A small image captioner, trained from scratch.
Model: 2.91M parameters, 48-pixel images, encoder arch efficientnet, encoder norm batchnorm, encoder activation silu, encoder depths [4, 4, 4], encoder widths [16, 24, 48], decoder width 192, decoder layers 6, decoder activation gelu.
Training: soap at rate 0.0021, batches of 384.
Data: trained on regions of photos with short descriptions (Visual Genome), 203450 training examples.
Rows from block 5 of the image encoder, named by matrix and row number. Each number is 128 + 24 x the weight over its row's rms, rounded and kept within 0 to 255. All counts start at 0. Numbers have three digits each. After the name is the row's rms in percent of the matrix's.
# fc2: squeeze-excite expand (encoder.blocks.5.se.fc2.weight, 72x8), inputs 0-7
fc2.0 091:168089139107137109132106
fc2.1 093:133134094154155137097097
fc2.2 086:122102106170133144154101
fc2.3 117:097161118145117154136092
fc2.4 085:129123143133160077136103
fc2.5 109:173113105132103149107110
fc2.6 071:115085136112153148163123
fc2.7 147:099116166128143093154120
fc2.8 122:123103140156113138077141
fc2.9 069:158103146147152132098098
fc2.10 114:126165076117135115137116
fc2.11 069:162126113101097123089125
fc2.12 080:183111114146145129130106
fc2.13 145:130118162120146097142086
fc2.14 065:169128132132097090106124
fc2.15 104:177111129148157142118109
fc2.16 088:148118130158160119105089
fc2.17 163:140139133104091145162099
fc2.18 112:158115094136157104158136
fc2.19 053:104137133082147165126117
fc2.20 118:093099145126119159162130
fc2.21 056:143097145149117133160089
fc2.22 059:155112114144088144160111
fc2.23 149:159120102104169107143125
fc2.24 052:115096140147106089151108
fc2.25 107:131118128124132099174089
fc2.26 109:143138132130100164145084
fc2.27 081:085108141117161122134098
fc2.28 107:111126105104137108180129
fc2.29 115:149089088149147118118137
fc2.30 097:132158098119130162105097
fc2.31 115:122151122111174114100103
fc2.32 077:092114104139149106166117
fc2.33 109:132087152119084132141121
fc2.34 079:120138115098153134157085
fc2.35 098:142135111175133144120089
fc2.36 065:147108152137100107086113
fc2.37 102:117111132100146151171103
fc2.38 139:170122128166115103145110
fc2.39 133:172135124105134144105093
fc2.40 074:154115134128124168088105
fc2.41 069:151114129165141094098112
fc2.42 085:178098138114121144136104
fc2.43 083:160145087120093138130114
fc2.44 106:087162108118152117120104
fc2.45 085:113158100117137128117079
fc2.46 059:108088099105129096140135
fc2.47 121:144150118107115110146078
fc2.48 073:159128131127102141176106
fc2.49 097:185111118123117114109113
fc2.50 071:161094155130096111111136
fc2.51 117:145127094150159104102104
fc2.52 084:118166093123138087134126
fc2.53 045:166144104123123134174119
fc2.54 211:124097107125117184131126
fc2.55 078:121100102145162161144111
fc2.56 135:154116123154139100160095
fc2.57 081:132163120110121102081120
fc2.58 101:159119089158109139102121
fc2.59 060:130156100149119112152086
fc2.60 082:157152116132101121169104
fc2.61 143:141112115071133146136109
fc2.62 080:122117152143145125071119
fc2.63 082:135111081171137131128135
fc2.64 106:174103106129113100120109
fc2.65 067:134128124115159103132075
fc2.66 100:179111152102149129126122
fc2.67 040:143141066120140120123121
fc2.68 072:169096150152113115124108
fc2.69 109:137124083131107153166124
fc2.70 086:087153141085124121114130
fc2.71 122:138104144149168118145094