{"model": "image captioner", "dataset": "regions of photos with short descriptions (Visual Genome)", "train_examples": 203450, "image_size": 48, "crop_scale_min": 0.5, "horizontal_flip": true, "translate": 0.06, "tokenizer": "char", "vocab_size": 61, "encoder_arch": "efficientnet", "encoder_norm": "batchnorm", "encoder_activation": "silu", "encoder_channel_attention": "se", "encoder_depths": [4, 4, 4], "encoder_kernel_size": 3, "encoder_stem": "deep", "encoder_expansion": 3, "encoder_widths": [16, 24, 48], "fusion": "prefix", "label_smoothing": 0.1, "decoder_width": 192, "decoder_layers": 6, "decoder_norm": "layernorm", "decoder_norm_position": "sandwich", "decoder_activation": "gelu", "decoder_mlp_ratio": 4, "decoder_head_dim": 16, "decoder_fused_qkv": true, "decoder_bias": "qkv", "decoder_qk_norm": false, "decoder_parallel_block": false, "decoder_inner_norm": false, "decoder_drop_path": 0.15, "decoder_positions": "learned", "decoder_prefix_bidirectional": false, "decoder_connector": "mlp", "decoder_tie_embeddings": false, "init": "trunc_normal_002", "residual_init": "none", "optimizer": "soap", "beta2": 0.99, "lr": 0.0021, "beta1": 0.95, "shampoo_beta": 0.95, "eps": 1e-08, "precondition_frequency": 50, "max_precond_dim": 1024, "one_sided": false, "adamw_lr_other_params": 0.00097, "grad_clip": 3.0, "steps": 17600, "batch_size": 384, "epochs": 33.2, "lr_schedule": "wsd", "decay_fraction": 0.2, "final_lr_fraction": 0, "warmup_steps": 1760, "weight_decay": 0.1, "adamw_weight_decay_other_params": 0}
Rows from block 8 of the image encoder, named by matrix and row number. Each number is 128 + 24 x the weight over its row's rms, rounded and kept within 0 to 255. All counts start at 0. Numbers have three digits each. After the name is the row's rms in percent of the matrix's.
# fc2: squeeze-excite expand (encoder.blocks.8.se.fc2.weight, 72x8), inputs 0-7
fc2.0 107:117130144170103159157121
fc2.1 123:151080149131155133107114
fc2.2 081:131167107142115151127086
fc2.3 098:104140118102121151178132
fc2.4 133:136134086170113114150118
fc2.5 129:103087117102108126152104
fc2.6 159:074107142137152115142123
fc2.7 077:120153150175113104114145
fc2.8 084:181101144155126135117127
fc2.9 088:124089133138133158169108
fc2.10 087:148140153146122083147102
fc2.11 104:110117090121105117171139
fc2.12 102:137148087149129117133171
fc2.13 087:094174114116109140150123
fc2.14 061:116100176143131159141131
fc2.15 070:088116155145148162139141
fc2.16 084:140128154145147140085095
fc2.17 083:138140072149139131122104
fc2.18 038:095140119106111092155105
fc2.19 074:127108090110150115165149
fc2.20 094:107115163103150120131168
fc2.21 121:132139121131103154114074
fc2.22 148:092098114169123144118114
fc2.23 112:135138083102151161119137
fc2.24 088:125141126156102085103107
fc2.25 160:085108135166117143107124
fc2.26 061:124118150093085139134100
fc2.27 065:155155121146093136163144
fc2.28 134:096094122140116160107103
fc2.29 142:148097099149138099160126
fc2.30 104:094121143143125145177111
fc2.31 105:143069123130124125148148
fc2.32 104:120116171109116116126171
fc2.33 127:100140140129133137076101
fc2.34 070:149162109167136129097120
fc2.35 117:142083126097143094129119
fc2.36 113:140116113093160110142092
fc2.37 075:147098115159100163115126
fc2.38 093:144121139093163132117088
fc2.39 055:134139129150123142163078
fc2.40 090:120099087126107147145157
fc2.41 125:123096151130121113077138
fc2.42 084:125138102162170124115102
fc2.43 108:119128108147079153109147
fc2.44 047:117114141092147123101087
fc2.45 074:101158134124126112094089
fc2.46 062:117128136141154143083163
fc2.47 094:153124114120143084145094
fc2.48 103:141118137122086169102140
fc2.49 112:122102076155124107130130
fc2.50 091:131135123119177118086112
fc2.51 075:091116110104101135096146
fc2.52 105:114115107124096177118144
fc2.53 126:149141169101094111141124
fc2.54 125:132157083142111108116154
fc2.55 066:163133130117122148103081
fc2.56 159:126093120084150158126130
fc2.57 076:113084090103141135119133
fc2.58 106:123140137113129127132064
fc2.59 097:139124152101143117097085
fc2.60 114:134103140159127156161097
fc2.61 064:121101168116156099110134
fc2.62 115:128139138122129167129075
fc2.63 099:153108131149092087141125
fc2.64 052:121157100121085115099125
fc2.65 144:140102127127085150090126
fc2.66 084:145133162090124149094129
fc2.67 055:118139139144179122113095
fc2.68 074:138144175110104143137099
fc2.69 081:083137089141111113114118
fc2.70 073:161151129115168108100127
fc2.71 081:144129120156115106181133