python train.py --horizontal_flip=true --encoder_activation="silu" --encoder_kernel_size=3 --decoder_mlp_ratio=4 --init="trunc_normal_002" --residual_init="none" --eps=1e-08
Rows from block 2 of the image encoder, named by matrix and row number. Each number is 500 + 40 x the weight over its row's rms, rounded and kept within 0 to 999. All counts start at 0. Numbers have three digits each. After the name is the row's rms in percent of the matrix's.
# fc2: squeeze-excite expand (encoder.blocks.2.se.fc2.weight, 48x8), inputs 0-7
fc2.0 134:425544450484473508499542
fc2.1 106:539539564474452512485452
fc2.2 059:464563477472483560548491
fc2.3 075:492470520532560478454435
fc2.4 141:541508504411539537483496
fc2.5 063:483576460492538514442493
fc2.6 151:466483470411527535492522
fc2.7 146:445595488490499502483516
fc2.8 075:536532527465538438447521
fc2.9 094:557562441462501515490477
fc2.10 062:448546539493428506515468
fc2.11 062:471475540441526494439544
fc2.12 116:476567552444522519489467
fc2.13 111:529484408515542500465493
fc2.14 128:517578515460439483521486
fc2.15 126:504524508511477594468460
fc2.16 091:511521451475572470449523
fc2.17 082:456499486526426557476525
fc2.18 103:517568527491436462516466
fc2.19 099:510510414536514487445522
fc2.20 089:501560571505455469474479
fc2.21 188:500525441489495464561440
fc2.22 081:457590484509496526468471
fc2.23 049:498596480467534487478483
fc2.24 071:476577484499519558462472
fc2.25 109:518573544451461517469506
fc2.26 101:495561554452461471470523
fc2.27 063:454502538464469459445547
fc2.28 066:566547469489510528502434
fc2.29 074:509537494503571454435503
fc2.30 061:533512494456492472408518
fc2.31 121:508532581452474492485457
fc2.32 115:527527464556535489440455
fc2.33 079:507517417531504513434498
fc2.34 081:550560488444510485445497
fc2.35 079:535467543458423483498525
fc2.36 087:512429568476519468468503
fc2.37 067:538499510452409516482505
fc2.38 089:562477494491460429506461
fc2.39 125:497524484551559460460447
fc2.40 083:419483462466515540496539
fc2.41 120:431551517453528501526461
fc2.42 137:509575483495433525477467
fc2.43 046:476425542469548509488464
fc2.44 071:535439477523520472430472
fc2.45 054:504514544493512487399499
fc2.46 149:456458558513555502489451
fc2.47 081:513576503457478495434512